From a checkpoint of a small multi-label audio tagger: soap at rate 0.0015, batches of 48.
Rows from block 6 of a small multi-label audio tagger, named by matrix and row number. Rows with one number belong to one neuron. Each number is 500 + 50 x the weight over its row's rms, rounded and kept within 0 to 999. All counts start at 0. Numbers have three digits each. After the name is the row's rms in percent of the matrix's.
After each neuron's rows are labels from the 100 clips, of 14976, where the neuron reaches its highest value: "top examples" is what is common among them; "loudest" is the band of the loudest frequency at the time of the peak. Only what is clearly more common there than usual is listed. The data: synthesized solo parts of chorales (CocoChorales). In brackets: how many of the 100, against the usual share in percent.
# fc1: first MLP up (model.blocks.6.ff1.fc1.weight, 512x128), inputs 0-63
# fc2: first MLP down (model.blocks.6.ff1.fc2.weight, 128x512, transposed), outputs 0-63

fc1.149 105:518485568494445454487512545509535534462637489407568466464525451512480480514453546482488568544605574518498474447447557590494477617515501517586523513512494503558466484522465546594414466384484488
fc2.149 106:537550477536518416461530371546478556485525534553476536500397478469430527479474505508503484578533440449458485565394522438508532492539554511508559480460555505546430509532524444500584498529515591
top examples: tuba (58 vs 8.7); note E4 (25 vs 8.6)
loudest: 250 to 500 Hz (76 vs 40.1)

fc1.33 098:462475459545401416447494437595415474458442399508537472473475486552491513502455481511506477501413521511582433538620568499536424573495439425442456510548586513496509401469509499538517599579519545
fc2.33 102:524462434498587501518420440535430476476440537481509501545497429599424513518496481513480467517514434537504524493526529531442444467448434536586520529599484454534551564472461394531641567374442486
top examples: note F4 (98 vs 9.1); clarinet (68 vs 8.8); note D#4 (50 vs 11.1); note G4 (45 vs 7.5)
loudest: 250 to 500 Hz (81 vs 40.1)

fc1.51 088:521542436431550454477517557493543488429515450505512476403527431497461519542408491430484487466503456559543516586460553505532598446481550547452469605513451527465524499552552515601471533433560461
fc2.51 090:502448578508423486512490374395376522497498503454550530561440498531443422387510452586433483521585503443477472534563481450487460445564492452587457481528533478547570420432468527455517464526473573
top examples: tuba (100 vs 8.7); note G3 (83 vs 6.2); note A3 (34 vs 8.6); note F#3 (27 vs 5)
loudest: 250 to 500 Hz (98 vs 40.1)

fc1.234 105:490492485487450474443418519542534465508428593499586511576457505527515486560556493502550433490420405473441541492572610478490554481475542580477555488505508453529514405527503535527572560464444459
fc2.234 098:486423454506444582477506450426562435531504471588584446534525452482448472411463534482448460520526529489478461440479510511499423636517556473426469530539504534550422508487451560456437499433516622
top examples: note A#3 (59 vs 10.2); tuba (48 vs 8.7)
loudest: 250 to 500 Hz (66 vs 40.1)

fc1.202 112:489533550606563538485552497444507556434539439511523515454542545447456531516400506490483466472566579511487571606521517553443561480531537497567530463546484582461399492495428429508422484522541447
fc2.202 107:529528539472524548558515562521421519552561522546524455435443522413515470468474476456419594469550560467535440555428437502459548524498517497456494521506435497543481494442541468490462516465482514
top examples: oboe (100 vs 8.1); note G#4 (60 vs 9.1); note A#4 (41 vs 10.7); note F5 (30 vs 8.3)
loudest: 1000 to 2000 Hz (86 vs 12.8)

fc1.208 088:478491540621523399484506488496476521440526474484562434538558496497479465419481460522491505538634435578542568521440564491511542501456595458473474487435383456531520485431554457481561613556524413
fc2.208 079:501460466592444557409487426489515520420518479462490496401442522467570503562607475421476572437542509412484435531560471517496372433414529422518547512468526417538490501466510474474590474567507497
top examples: note G#3 (100 vs 8.1); tuba (51 vs 8.7); instrument: cello (48 vs 9.9); note F#3 (42 vs 5)
loudest: 250 to 500 Hz (81 vs 40.1)

fc1.475 085:409500544572560566515493556516440468497470521567501402505533529554562450488470566489439516498494438438612441453428423443490460516481490463548512546478380491494492559570578541456455458439564471
fc2.475 083:555502541536469411539513500524523518560554393541505528536503439478421552543525470580608510488486504484457510458549570490497564427528548538399485462488464544536576493461436528498532499575443473
top examples: note F5 (70 vs 8.3); clarinet (40 vs 8.8); flute (38 vs 8.3); note G#5 (28 vs 3.7)
loudest: 500 to 1000 Hz (56 vs 26.9)

fc1.337 075:510525545516523506495430464416468531533447536539468404542509388534458363456548446510477515442526558498546486512575555494469534593496527474548569485470516542568457433524573468516609426518499529
fc2.337 071:511451430495478415451564541512444499470457425475454591449538521537448509419512595554452425549441451537552576528519417469594492519453540551512463453596524444504467481525341525450455575439541555
top examples: oboe (64 vs 8.1); note G4 (46 vs 7.5); note G#4 (26 vs 9.1)
loudest: 1000 to 2000 Hz (38 vs 12.8)

fc1.71 094:506500554521481459517553504536462533443376518519617535500570519468525546605546485501544512467431535557524453530527548478392502606517535444512543456481485527400514486473547525567508581494529492
fc2.71 086:479499469416554557508472530469596518527492601488555530522506536463585478430515501497470493472582540534432538508439543472486535516442401424526553500536485500548597492584480474503508414486586520
top examples: note G#5 (96 vs 3.7); flute (96 vs 8.3); note F#5 (44 vs 7); note F5 (34 vs 8.3)
loudest: 500 to 1000 Hz (61 vs 26.9); 1000 to 2000 Hz (36 vs 12.8)

fc1.5 088:452494528490492575464495513507537436614437541530528563492459580537561494469508527435449525558436442507575490556569577533530507492517562400484499434473448531558476533471460461580524464600447454
fc2.5 095:477519587591499427481573546531469625570523555433509530429541503545415487514506499493513509515485415424513456518486599460440584540568535511498476460480585447571493438649484496579460427463521489
top examples: note F5 (100 vs 8.3); trumpet (72 vs 8.4); note D#5 (41 vs 8.9); note F#5 (32 vs 7)
loudest: 1000 to 2000 Hz (59 vs 12.8)

fc1.160 092:501558570523407495433542487557501397609450536512524486530479612429522529452465563443450543402434465430536517526564555547511497478518520545458509564447497531565549440425534506541499588452497471
fc2.160 089:567435518501424503455479512460529611441489498575520557523552624517510572559430481452504469556478522518486480435422480489477504515536519553527502452537455500640560539650500527486513509533518459
top examples: note G#5 (100 vs 3.7); flute (83 vs 8.3); note F#5 (51 vs 7)
loudest: 1000 to 2000 Hz (53 vs 12.8)

fc1.167 117:514545537546475463586456474451518425509410455453559489514447481501537501385449563479543573418490475470448481514557388490566433436558502479500437486494532596478480496535413520431496507460470491
fc2.167 111:483424478571474519486481597534473493558479463461512496547478479562501433484446405534540533472544621499493459533504477497575429524484475551510504516435508515502466620502514557442438438551569537
top examples: oboe (78 vs 8.1); note D5 (65 vs 8.2); note C5 (48 vs 10.3)
loudest: 1000 to 2000 Hz (83 vs 12.8)

fc1.391 102:487499543569392548556444541590556401498514470536556540460573446490518549496503469499461535478443515489590494575519526521525458521532467428537516479423546443410430503427587438478506502508565466
fc2.391 097:485490505493535436447474566490589531419507476441552521385598395585554416497427514549572547518502567514504581497550517554526633520498552460546471483476493504545553534544507515444494531551517474
top examples: note G#3 (97 vs 8.1); cello (85 vs 9.9); note F#3 (43 vs 5); note A#3 (35 vs 10.2)
loudest: 250 to 500 Hz (65 vs 40.1)

fc1.398 081:536451535528528431450502514489566506495507483532521564530591516365450455570483449549561494453418474482589502486426599521531426513414466555424584468487447481400530515576531519445423501428573507
fc2.398 082:543542511447510532459450509549510505506516522460520433455475490551541476548476540502502501473534516551361646474560437426439587451561491345514435487571504523518526512435551579514551521569494443
top examples: note G#5 (100 vs 3.7); flute (94 vs 8.3); note F#5 (55 vs 7)
loudest: 1000 to 2000 Hz (46 vs 12.8)

fc1.135 095:548507535518402487495608535548580547489539453527513494506477416510472450534509464525533552558589596492552561522447442502472452529479503367480489481483489478498560533459438602542532466482614516
fc2.135 088:512479487405510446500430535520435506487574491484390433534511525425506577511502501470417534530521528479452522472516601493523519541611488485612554525464448513552553529573569451562537466484464466
top examples: tuba (81 vs 8.7); note G#3 (57 vs 8.1)
loudest: 250 to 500 Hz (65 vs 40.1)

fc1.246 094:446434478468465421509399484445437608498533437501568511565465504518523486512525424494544526523596500549588506549590544581492487479458512503567522464444507496526616556462447487567547450482424458
fc2.246 097:520514474460579513395575505523453497447417581542394518549453460460473524415410507450469554514487468520456549491458486413398506432511431496524551529504547428544494425531509549536484432518522590
top examples: tuba (99 vs 8.7); note G#3 (93 vs 8.1); note F#3 (28 vs 5); note D#3 (27 vs 2.6)
loudest: 250 to 500 Hz (94 vs 40.1)

fc1.228 108:488434557575448567514488538520462549455467428477499449425527559483496520477489518526484518411500430448454534482540540479528545519513397485486447512492618542482477592482397479542481578468552480
fc2.228 112:518525422527530558494543422530473543502460504445424510525511466552538525490565537514476517428501526548526561581489467564544519512518443469487425528407371538430456518509446479516507506460480492
top examples: note F4 (99 vs 9.1); viola (72 vs 8.5); note D#4 (47 vs 11.1)
loudest: 250 to 500 Hz (90 vs 40.1)

fc1.388 117:501445542558492492503545503584460563480516562507420520448460438517482540498548541578503491547591580563480500587445507578477470547400497481492493479506511441447525620458463497524475458573461574
fc2.388 103:495507474489509466523572457494546477593513500472541508447486588496501427515489435507435518474483470546481522467437626425500543517504585526510587394460442557485500487588473597489490464471474503
top examples: tuba (100 vs 8.7); note G#3 (93 vs 8.1); note C#4 (36 vs 11.8); note A#3 (33 vs 10.2)
loudest: 250 to 500 Hz (90 vs 40.1)

fc1.210 094:403492532557481538550411580546503417528479523482505406479559458508428530451470527468480487466555579453520431537441504499590469458572486627430572519474435496525529450494541484474504512462554429
fc2.210 090:489482516464414469507594396490498494570529452586390585384541488499523558544621508560552523529509556538509516490585519461475500504438553460535453496523504554514529465504475445501493510493548571
top examples: note E4 (99 vs 8.6); clarinet (59 vs 8.8); note F#4 (51 vs 8.4); note D4 (51 vs 12.7)
loudest: 250 to 500 Hz (97 vs 40.1)

fc1.172 087:525488494500503563431500533627537515554486479546513570465550470537554476471525557473552556399532502479594528608453568490507570478454485516464559506520453544532549552521503444475455567501485454
fc2.172 088:404348501507513605526488486447497423481514547541498501493504423556479540498554510503444489516448486458498508507501493497416497458483549461558501371458510566451431547417511668516488417507464480
top examples: note G#3 (100 vs 8.1); tuba (100 vs 8.7); note A#3 (51 vs 10.2); note F#3 (31 vs 5)
loudest: 250 to 500 Hz (98 vs 40.1)

fc1.239 097:545589492536406456532600479494516472517404549565489494457539449543578497463477499507626457438575533485610547496536469431467513496519513469507549543454483609493581540418459546518459449395529585
fc2.239 094:515441505509535436522512481650498519441557452431523517573451446410443431486488498522523463607508558506497532458471605500549418543453484380555518443491442487474502561575524446537560495548558441
top examples: tuba (67 vs 8.7); note D#4 (63 vs 11.1); flute (31 vs 8.3)
loudest: 250 to 500 Hz (65 vs 40.1)

fc1.395 094:504527440508516515509457523533503413515587560527485505442558555515525405545446399481474478525406580500561482437434508533468545471520528486471537513483513520562600546418525484553551449536540533
fc2.395 088:492570548540481456460526505482474551540523447498463491571472587447470546546538489458541499510507547481551486608523598454507487571473454528547459614663413427526496469470540530456494634460409532
top examples: note G#5 (100 vs 3.7); violin (78 vs 13.8); note F#5 (63 vs 7)
loudest: 1000 to 2000 Hz (54 vs 12.8); 2000 to 4000 Hz (27 vs 1.6)

fc1.364 086:570482520505470543509563480532475546530436555505539557521529524455410447519460487467505527416471502464570570427470454508488453461423583520537508571495479439516477537592546563531510481623545488
fc2.364 093:515406544552549506534510416517489459549587487476472578535545526497500490500540526542529442483490507537414588531530603525593532504554443431458568518542566474565547378381476513497443539492497519
top examples: note G3 (100 vs 6.2); tuba (99 vs 8.7); note A3 (44 vs 8.6); note A#3 (34 vs 10.2)
loudest: 250 to 500 Hz (93 vs 40.1)

fc1.75 108:487566534549575429478448462507534539481497465487495487477502500504484519582459433535563452552492475464527513439493513437534537456450525396512469542442528407548488423528520445542516568472432461
fc2.75 112:540595418588488482469475495501411480499514572470511566549497472489495514548656509530468470565553517477473480595559518459505467582473446511539547517450423502462516476407463425500545478571547452
top examples: note C#5 (100 vs 9.9); oboe (52 vs 8.1); note B4 (35 vs 9.4); note C5 (32 vs 10.3)
loudest: 1000 to 2000 Hz (87 vs 12.8)

fc1.500 111:456492508546466475435470461511532411452427508555543488509494537534523540473460450490531457492551540523505444618500518483489569510652510583409571475533462509538436512434508441549493445463479590
fc2.500 111:487516449482435526543460500452536472482447524524512523482546449448589502452488423508441548471441422422500540545515442551478499498430511545566512520506540471508579446549502586478479553562523442
top examples: tuba (100 vs 8.7); note A#3 (100 vs 10.2); note C4 (38 vs 11); note G#3 (31 vs 8.1)
loudest: 250 to 500 Hz (99 vs 40.1)

fc1.220 111:510540548467455505511523454476557459439482527488456570556593558448455541453484502440536503545508597373564428534518449428487440450555409554523535490502508559375483470479505453509545462423563452
fc2.220 108:417439484512564453504451495531470552465475474579484534519492450525460473460481400521413607485456462511476483559480552415474527568528480507454511487513557462605522510545527596501529529450485450
top examples: note C#3 (97 vs 1.5); note G#3 (69 vs 8.1); cello (67 vs 9.9); note F#3 (47 vs 5)
loudest: 250 to 500 Hz (88 vs 40.1)

fc1.264 097:622519473610424489582527495565464507460462604488573458436482546486465560520532456465520475463504460454491568540499506469555523578540425502575513500575414478457546516455482515417546553536563573
fc2.264 091:445459554552532511573557513511400458451439497479439556523509506555619524457500485532517609456462484479571454456504501526485483551575599500576504448486520529428460553451498566495521529569464504
top examples: viola (100 vs 8.5); note C#4 (72 vs 11.8); note D4 (49 vs 12.7); note D#4 (34 vs 11.1)
loudest: 250 to 500 Hz (87 vs 40.1)

fc1.257 099:487458544488574526413496512556565449547521455519548488542524504437465453484482567579466515495468559463537518517515586520608537564533489460471493406471474422444576612513528478445464590509476369
fc2.257 099:492411528456522470517512523449549543492490474469505378514515479554514458429496471480498525525442483435533540495525575508460530466402519579614495421488407388491505585477453499424445470542474480
top examples: note G#3 (81 vs 8.1); tuba (79 vs 8.7); note A#3 (48 vs 10.2); note F#3 (30 vs 5)
loudest: 250 to 500 Hz (80 vs 40.1)

fc1.104 105:497425516550460404518479516444530480556498505443571487490422572450496516553440557404497528507533460478616492545423518522480422577553420420468447397549444486557522595503561506488556513537541449
fc2.104 099:479431528460504520523554435491488554514528453567509474439517615468452504582490433525609412526555546470430499475434449483543558422413498390544461524484465452551546565498479535525433484484488453
top examples: note G#5 (100 vs 3.7); note F#5 (48 vs 7); flute (31 vs 8.3)
loudest: 1000 to 2000 Hz (48 vs 12.8)

fc1.130 088:498482444554429413521484570521514511544535484530613563451519564519393547510597529453510464462522573554579472509542536459527476533517517584527447421564522475533538505454432439519456501574526429
fc2.130 080:525512547515602512492509492471422496466485579460468535497438507451607486547530423542531437488491467495572556500505524593412528464447509571429563485483561515534521570510604626487550506427522478
top examples: note G#5 (100 vs 3.7); trumpet (90 vs 8.4); note F#5 (45 vs 7); note G5 (26 vs 6.3)
loudest: 1000 to 2000 Hz (71 vs 12.8)

fc1.116 103:504462540559477495401533420423433521494564536557561549448535570526521475554549542502430509465472579444531522565452516428517446490524451449493495472517503458505521537534508482461447437544483466
fc2.116 095:470387609483496557496530568521533503483435554526585553486525547467490502491519489544477525543603466550486528498492503547557571544466472503480519448531475390494397552592464479520460502442433434
top examples: note G#5 (100 vs 3.7); trumpet (91 vs 8.4); note F#5 (36 vs 7); note G5 (30 vs 6.3)
loudest: 1000 to 2000 Hz (78 vs 12.8)

fc1.163 110:503519479612475510542417508512400533418631470400478395544440524475467448465489466577467571527547417586499519528521519487496476557456600571514491465432381493473511451539468587533478494464489518
fc2.163 119:498436412610444440435559529479517524552478438506514474469509547515477477530482433449507510480559342471447433501502526468457481473495482481541538558565622480533575459472455499379507527498425597
top examples: viola (98 vs 8.5); note E4 (66 vs 8.6); note D4 (37 vs 12.7)
loudest: 250 to 500 Hz (86 vs 40.1)

fc1.9 107:512538542556440474557493569516482503431502519491541492423610594483556531496464546536467528569478427493566577409584539471422401570516583491515494487487488553540487412510512563503501526552408554
fc2.9 098:551500536456434563570490536505487521589414593411443446486517560530452548520451502484453560484512467444538481603428514492457531481543452487527516410526541556539494389473538435532536465521505400
top examples: note F5 (98 vs 8.3); clarinet (50 vs 8.8); instrument: violin (37 vs 13.8); note D#5 (35 vs 8.9)
loudest: 500 to 1000 Hz (57 vs 26.9); 1000 to 2000 Hz (35 vs 12.8)

fc1.447 082:518580425545540424506477513486551486460568608551663445434479455517499447580506426534485431519485409446542471428494525507541590538496521473488468546580509476459507436600567470562554567452569493
fc2.447 093:521599488599496538547522451458419483483394546405481483563608500554427505467462618530507472551535547493449446509440507517453542506593525507537539584512552439488496475440502510415526491475453451
top examples: note C#5 (87 vs 9.9); horn (30 vs 6.8); flute (29 vs 8.3)
loudest: 1000 to 2000 Hz (38 vs 12.8)

fc1.282 120:439479511521405500521437453475461511475505480540538524394520627515401492510428573450515450492403486457603435467521546490505444471522470448440471509508433475453608489509531497602531567442532526
fc2.282 120:468531492485510444573467529462481526493452459428438566499469459440481496476560485569530483570588478523548478517433480531509590456467562468441411520523479477547542499377511475537495429453564477
top examples: note C#5 (97 vs 9.9); horn (79 vs 6.8); note B4 (50 vs 9.4); note C5 (32 vs 10.3)
loudest: 500 to 1000 Hz (91 vs 26.9)

fc1.164 098:444512443571561566531513550482473419514536462448544517473489543503545433535570525470545502472348534496399589492506490482571451537442533562506442602450474514543504516465597442514511525460471601
fc2.164 097:525459487492430523460415477498454544460562453520440398609525546498394542521513460449464463495610472530527485504481515448440572373440537556588487562406534602487590523497554478505436466494544524
top examples: note D4 (99 vs 12.7); note E4 (48 vs 8.6); clarinet (48 vs 8.8); note C#4 (31 vs 11.8)
loudest: 250 to 500 Hz (96 vs 40.1)

fc1.13 083:452443544566548493545588499408472415529459481457450457496494557542588473464449460434548489497401526581520532490509417438489471487477566553476519541544496454469528539510543504486455537512572547
fc2.13 075:378517510513462462449428542520547461521529458557501441555611537484463508482627539440448536526445495434536484489507503564492440534507550509550443500554484581562547482621490547436520496606486407
top examples: note D4 (99 vs 12.7); note C4 (43 vs 11); note E4 (35 vs 8.6); bassoon (34 vs 8.1)
loudest: 250 to 500 Hz (74 vs 40.1)

fc1.24 097:549475534522454542462404518597573487478493562518466452604546495544451485485517477562477467447476458512474472549563486563444501569525418479488469478577468554520515561467487489469472617477555538
fc2.24 102:378607429502532458467497495537497513486414502517396606559467503518528471472532542454507454476517516485460472521453518448512464440524553442581509618428529458472427614496537526529590491489570516
top examples: note F4 (100 vs 9.1); viola (65 vs 8.5)
loudest: 250 to 500 Hz (90 vs 40.1)

fc1.18 132:474569551538509491410497490547507453533435525507493574429503536520552558442406499506449533424414514413499513465494456491463442570530443528550544478419504503505533523537547451462443469596504470
fc2.18 131:489488520612452418525520496505449562525473528465584500508478475522509497463491541492522484432457441505480397494559570548533421456484503445630566447483535515576550516574461506501491512621538442
top examples: note F5 (99 vs 8.3); trumpet (77 vs 8.4); note D#5 (51 vs 8.9); note G5 (38 vs 6.3)
loudest: 500 to 1000 Hz (58 vs 26.9); 1000 to 2000 Hz (37 vs 12.8)

fc1.232 108:510495607576444510378518468558498524550548469521452581439485545537480597468440537537503515398502413525462401525638505565538532498462438568522466562394466560555487556490460452590484520555491446
fc2.232 115:460480455463608441519635440495488544473439518429481493517478536613494502553513563510468429535492492439510505450511491420483530484549463459528516523458476545532446520494402506541470399529543488
top examples: note F5 (100 vs 8.3); note D#5 (47 vs 8.9); flute (41 vs 8.3); note G5 (39 vs 6.3)
loudest: 500 to 1000 Hz (85 vs 26.9)

fc1.329 085:513520552470440485468404588540486428392422441525474411498530501475571508505518492493550531488607483536436521487472468566499515419544448446567528466534468507471575420468459450443494507436470446
fc2.329 084:543509485514547509489489516492499571600452540462451484481525465479418494460463416477481417462359528409518482507427416448470475474425445537413440542404458541527478545439424540520498413513494570
top examples: note C#3 (99 vs 1.5); note G#3 (52 vs 8.1); bassoon (49 vs 8.1); instrument: cello (45 vs 9.9)
loudest: 250 to 500 Hz (90 vs 40.1)

fc1.436 121:478578444522444475480439501497500532477412541442453407577511490517485527565540535396475529490529520518403467599592510546454528495468414525486564462510548553578467487477471577510494595474493563
fc2.436 117:410467493514480520523475525503516508564551519520426600431457467478509543535469435473537468494545481512486420537482525448480449499485453517490584444578545429540469469573461572426578479421523610
top examples: note E4 (99 vs 8.6); trombone (44 vs 7.2); note D4 (38 vs 12.7)
loudest: 1000 to 2000 Hz (35 vs 12.8)

fc1.462 095:518525590568576444469536576507499513447564507538480432454446562529452599480518505481487473535571578526577546571499547509386522518469461460499462521433392609520521476442500420575436465487523491
fc2.462 090:611468501497530582577654546542462589468504407474488424521480529464499558410484449457499540510480527508504491515552466543516590416538495471482455540572469485464422479398496471445511548564432477
top examples: oboe (100 vs 8.1); note B4 (39 vs 9.4); note F#4 (29 vs 8.4); note A#4 (29 vs 10.7)
loudest: 1000 to 2000 Hz (79 vs 12.8)

fc1.294 105:474570563558450478465504512444511512541432580447415492510461539567422456480541485515520455545412550445496612501465547488446509431513574462463493504589493427537481537504485481449579575500465549
fc2.294 097:427410486516496546499532588528522488445558516485535559592583599495491429457444423507522472527483446612500518479523552534514427658477561621556519472510468524458519493452525557508486500465522502
top examples: note D4 (100 vs 12.7); bassoon (52 vs 8.1); note C4 (33 vs 11); note E4 (26 vs 8.6)
loudest: 500 to 1000 Hz (60 vs 26.9)

fc1.153 095:506514461476456476468428432548477547544512558547470554473528554518519487501444544581420499548423540588478531573511498566543528510463436439476535385450431517464524498452524510477528560561501426
fc2.153 099:542578456519510455482493507506480533558466483485546492391525401553499560467527457457523521425537560439516481474447484486484542466510559469482509461394521388482524554467512468512482478509497547
top examples: note C#5 (100 vs 9.9); oboe (90 vs 8.1); note B4 (34 vs 9.4); note C5 (30 vs 10.3)
loudest: 1000 to 2000 Hz (82 vs 12.8)

fc1.327 085:513516523579497571496526569443488473462466440503489479468501548488447484479474428556412584414479436440496461405449552541435488581556514403553581433477491573519493457550480461500533483609531457
fc2.327 079:490507432484477484538607510479511483519509474479594538534551511623510583399464596435591404473525537495425532598538456499513525453551473515528475452464534509533472503461436604550535551486489452
top examples: note F5 (100 vs 8.3); flute (53 vs 8.3); note D#5 (41 vs 8.9); note F#5 (36 vs 7)
loudest: 500 to 1000 Hz (71 vs 26.9)

fc1.416 110:469462405535484478550550507469476539416556463476605549419509561471496510418403512445519488409393623485444539454560461462532493503580449524560559443547517512446469598511437465419475533478545528
fc2.416 099:542551603544548446542486516526464518433492532483484459458522470475550481522557516563536514470587430420475499495408578506427561450426477545469442553527451459457494425618486504503599386533413444
top examples: viola (82 vs 8.5); note G#4 (68 vs 9.1); note D#4 (30 vs 11.1)
loudest: 250 to 500 Hz (74 vs 40.1)

fc1.155 075:495488462600560464473487435577586504471499469399490488489544534567498574486499629498510483485429528497496513427503494500565510440521530621404437511484539509496539604545463468486431426595512492
fc2.155 077:502526605488583543488493483506528489543561553560501477594512488518483493628556473524504545468554529485515591559555561597491492580442452415515522574501466529581393520545593481492469590533482528
top examples: cello (51 vs 9.9); trumpet (48 vs 8.4); note G#5 (40 vs 3.7)
loudest: 1000 to 2000 Hz (38 vs 12.8)

fc1.209 128:437508602468453483446509536495467485500424520528542509495504491508545465506488506443632406515499532443466541543586525458494437491531462504483576458490568545395433536473566578484461403479577496
fc2.209 128:452546541569527474438415482548452410586494489519524503473496464486521529450531511549580514477535487423560523460477503444541525461534567592536466445520530592428380515547512544511506520506485433
top examples: note C#3 (74 vs 1.5); cello (56 vs 9.9); note G#3 (53 vs 8.1); note F#3 (46 vs 5)
loudest: 250 to 500 Hz (76 vs 40.1)

fc1.344 096:588561489539442567558425456422440406433474545470561580456518484476514488597591473583415575551459533471561534441463511485472487502432498427537552394528479443418517487531498527482535550535502405
fc2.344 100:473477471461430413501520377560473520514612577472545383594536467481570468497457619442546431495502469559479460605592544491567573505523458492510478547396510379538556471426468497551518503536491433
top examples: note C#5 (68 vs 9.9); flute (56 vs 8.3)
loudest: 1000 to 2000 Hz (48 vs 12.8)

fc1.106 091:479536491497538509479524500540417549543423412495523382631564528505436477468417558471455582549514475421505531504535572417421441453503491589565522525509470488476508564437515497473469551529553534
fc2.106 089:501510461403508473561487510548606485446557431455493496603551499527386403491559429572576411600509507524459468461544558503577516431558489444468477531483477479509515523425488559485502459376539446
top examples: note A#3 (78 vs 10.2); cello (65 vs 9.9); note G#3 (40 vs 8.1); note C4 (36 vs 11)
loudest: 250 to 500 Hz (77 vs 40.1)

fc1.397 101:501577421474541420570421484493422480542482518528539537505489423435443521497471550552479495453466449623519606487549498551527412435428465434465445509490505568495517609550541445479517519464439554
fc2.397 105:406354531453517510489521587516554466461524550425540458449490520548533506577455478439437432564524514436483459537598477498445475465580519519500548525549491504532503582500484536519476444573559525
top examples: note G3 (86 vs 6.2); tuba (79 vs 8.7); note C4 (28 vs 11)
loudest: 250 to 500 Hz (75 vs 40.1)

fc1.59 085:430558566410450468580475421451498510520534537600546554534464472546470496512490510503423436516466546465553538477578609477462433498493434488591583466459515522519472592537447560474444462618529528
fc2.59 087:484461486424511529501555547496482451573584469458497522564534500480425552586389542467542476487451465503511518565352394395498511476455527505496440534445515494369566496481570510542497496463557455
top examples: oboe (54 vs 8.1); note D5 (52 vs 8.2); note E5 (41 vs 7.7); flute (39 vs 8.3)
loudest: 1000 to 2000 Hz (56 vs 12.8)

fc1.21 088:502477462492463560523565443564511518536488511512493543574624502439526506527461438457444568491509557531465601588500480458502475597505471500498466410499430493565439497496500471440476535538582448
fc2.21 087:522534533522484470455422510541498471494510524469602479534465546409498432462464613521465512520499427428449387512470602466551531513433481506580603471538500473520555506518520552478563457481535475
top examples: viola (87 vs 8.5); note F4 (79 vs 9.1); note D#4 (43 vs 11.1)
loudest: 250 to 500 Hz (82 vs 40.1)

fc1.44 089:486549589549449413482453504514460503420464464545471529559446533466569493479539465583548511420546490459494512535541509530556483621617447501459529461571491581632611486403492514553484508509546585
fc2.44 093:566434364446503484434558542464551480385401561482545516574531494540493585489470459471500448563448521510426458495475528529432503485424533533554564473457533554549597566504484505398421512509500454
top examples: note F4 (95 vs 9.1); trombone (52 vs 7.2); note E4 (44 vs 8.6); note D4 (37 vs 12.7)
loudest: 1000 to 2000 Hz (47 vs 12.8)

fc1.42 100:495426502513418463453532571472566580473451486480475432570494513511473578476465542537408596576404496531563508563515534615441445541542434531564408526478557505510584598445486531513528612566519430
fc2.42 107:594485545536516602522533449567497554465473529424427481540533544547570500442486505453419494407526457560492523569489546546495557569452452396504616540480422466577480507588455468452509435515439426
top examples: note D4 (99 vs 12.7); clarinet (48 vs 8.8); note E4 (43 vs 8.6); viola (26 vs 8.5)
loudest: 250 to 500 Hz (87 vs 40.1)

fc1.281 095:441424575434550541439551507554477452477419479488511438606458487538556454541449551506450466502411442506521551501427579540481581400515479473510419478441540465514579531502493484523523464532476386
fc2.281 101:509517586444427550541448481604508554445478441487515512492523450497480565521476534430414457426503564464559556452491542462537533593429421500535452460448488442544543474578451534470499455495424471
top examples: note G#3 (95 vs 8.1); tuba (95 vs 8.7); note A#3 (48 vs 10.2); note F#3 (45 vs 5)
loudest: 250 to 500 Hz (95 vs 40.1)

fc1.477 078:516578428512525508482400477499431534501413511417501457538472569584426442523508481429556444477523461517554546483507426504496494453586513429480432527484502558430612481537575496557458552598501528
fc2.477 079:427506479509464523416529519447418451536477504448563483522538493493586517462451594466486439414380507419476545521455483563440479471448470510434484535390516489566467498476475513472524445457456497
top examples: note B3 (84 vs 9.5); clarinet (69 vs 8.8); note E4 (37 vs 8.6); note C#4 (36 vs 11.8)
loudest: 500 to 1000 Hz (80 vs 26.9)

fc1.179 133:475583569514478508475459470592548487480480508475486517484509538562521537488477513502578444443397492463537404481483477569463527550519432524510540604523412601568516548492537494492561445497565502
fc2.179 122:429564500479526437505469458582466440480458533477453487534529479552523537476544508446455429458540502477577407542526632479480410445498472505564532463485542537671492520545438532551532471597530518
top examples: note F4 (96 vs 9.1); viola (67 vs 8.5)
loudest: 250 to 500 Hz (93 vs 40.1)

fc1.184 081:513511528574472462490534470442530536512467398485533398592580511495440545497449445506555582622384494570588480529516505519498450453559442550470404388509470508421540470520563472498487580481544489
fc2.184 085:550483520529508503521458500446563532469596534531470547569496479514446467444398507510521502500543518534533570429557571470436486577432461445506412518509468529481552463575445514522544541535526420
top examples: note D4 (67 vs 12.7); note B4 (34 vs 9.4); note E4 (33 vs 8.6); horn (31 vs 6.8)
loudest: 250 to 500 Hz (71 vs 40.1)

fc1.422 096:452556547567462447454494480530560495512497455466495431585585559491457396477550475487505462492508567458545441586522434436550409511515515519511491502543417531489485411559581634498497546417450528
fc2.422 087:461384461468491476577503482488477382400524382568527517465446413602519539560428485496585559515522414455546512481484479479516404526504510554500462576539435550556583538479501520414544442412482503
top examples: note C#3 (78 vs 1.5); note G#3 (64 vs 8.1); bassoon (52 vs 8.1); note F#3 (39 vs 5)
loudest: 250 to 500 Hz (76 vs 40.1)

fc1.11 104:506609601525491458434506469417547553478489539545553434519492473456489460587474452483470549510448530455461479560571487478486469529487541481520568499447506483471465528557553442537545599411490534
fc2.11 101:572532523511394534543509521523437491504477409568606496602416499552511455487516512491496501544598480435496434522507473585572478591434510534462498517525488389571451484539397471502551449544483555
top examples: note B3 (100 vs 9.5); note A3 (37 vs 8.6); note C#4 (35 vs 11.8); tuba (31 vs 8.7)
loudest: 500 to 1000 Hz (58 vs 26.9)

fc1.171 117:567510438528483462507464451419461447447563471547492530378521488472528479571457481554487511458552452443533416580585463531515551512487444459499521484563555569475499527467502522572534467494543477
fc2.171 130:559494489470525501471491515542407540465551527461497473525502464529471472373466551404518505542580606551531549479417449533397545507591529515619592480513480438527466468411525470477460499568568469
top examples: oboe (100 vs 8.1); note C#5 (87 vs 9.9); note C5 (48 vs 10.3)
loudest: 1000 to 2000 Hz (81 vs 12.8)

fc1.247 106:526513411597457495420475500437477509501547442544547511435484580492511532541492479571515537547539532468459519485483597459533459501472494429453482547433417462452505550461513466466501592448565563
fc2.247 099:535522524512435535557420404492545503484472583481448529447509385437569508527507547503486441429530593492560547502411532558515456511486526560530495446562624447454525409431495400549477413502473506
top examples: note C#5 (100 vs 9.9); oboe (45 vs 8.1); note D#5 (43 vs 8.9); instrument: violin (38 vs 13.8)
loudest: 500 to 1000 Hz (54 vs 26.9); 1000 to 2000 Hz (45 vs 12.8)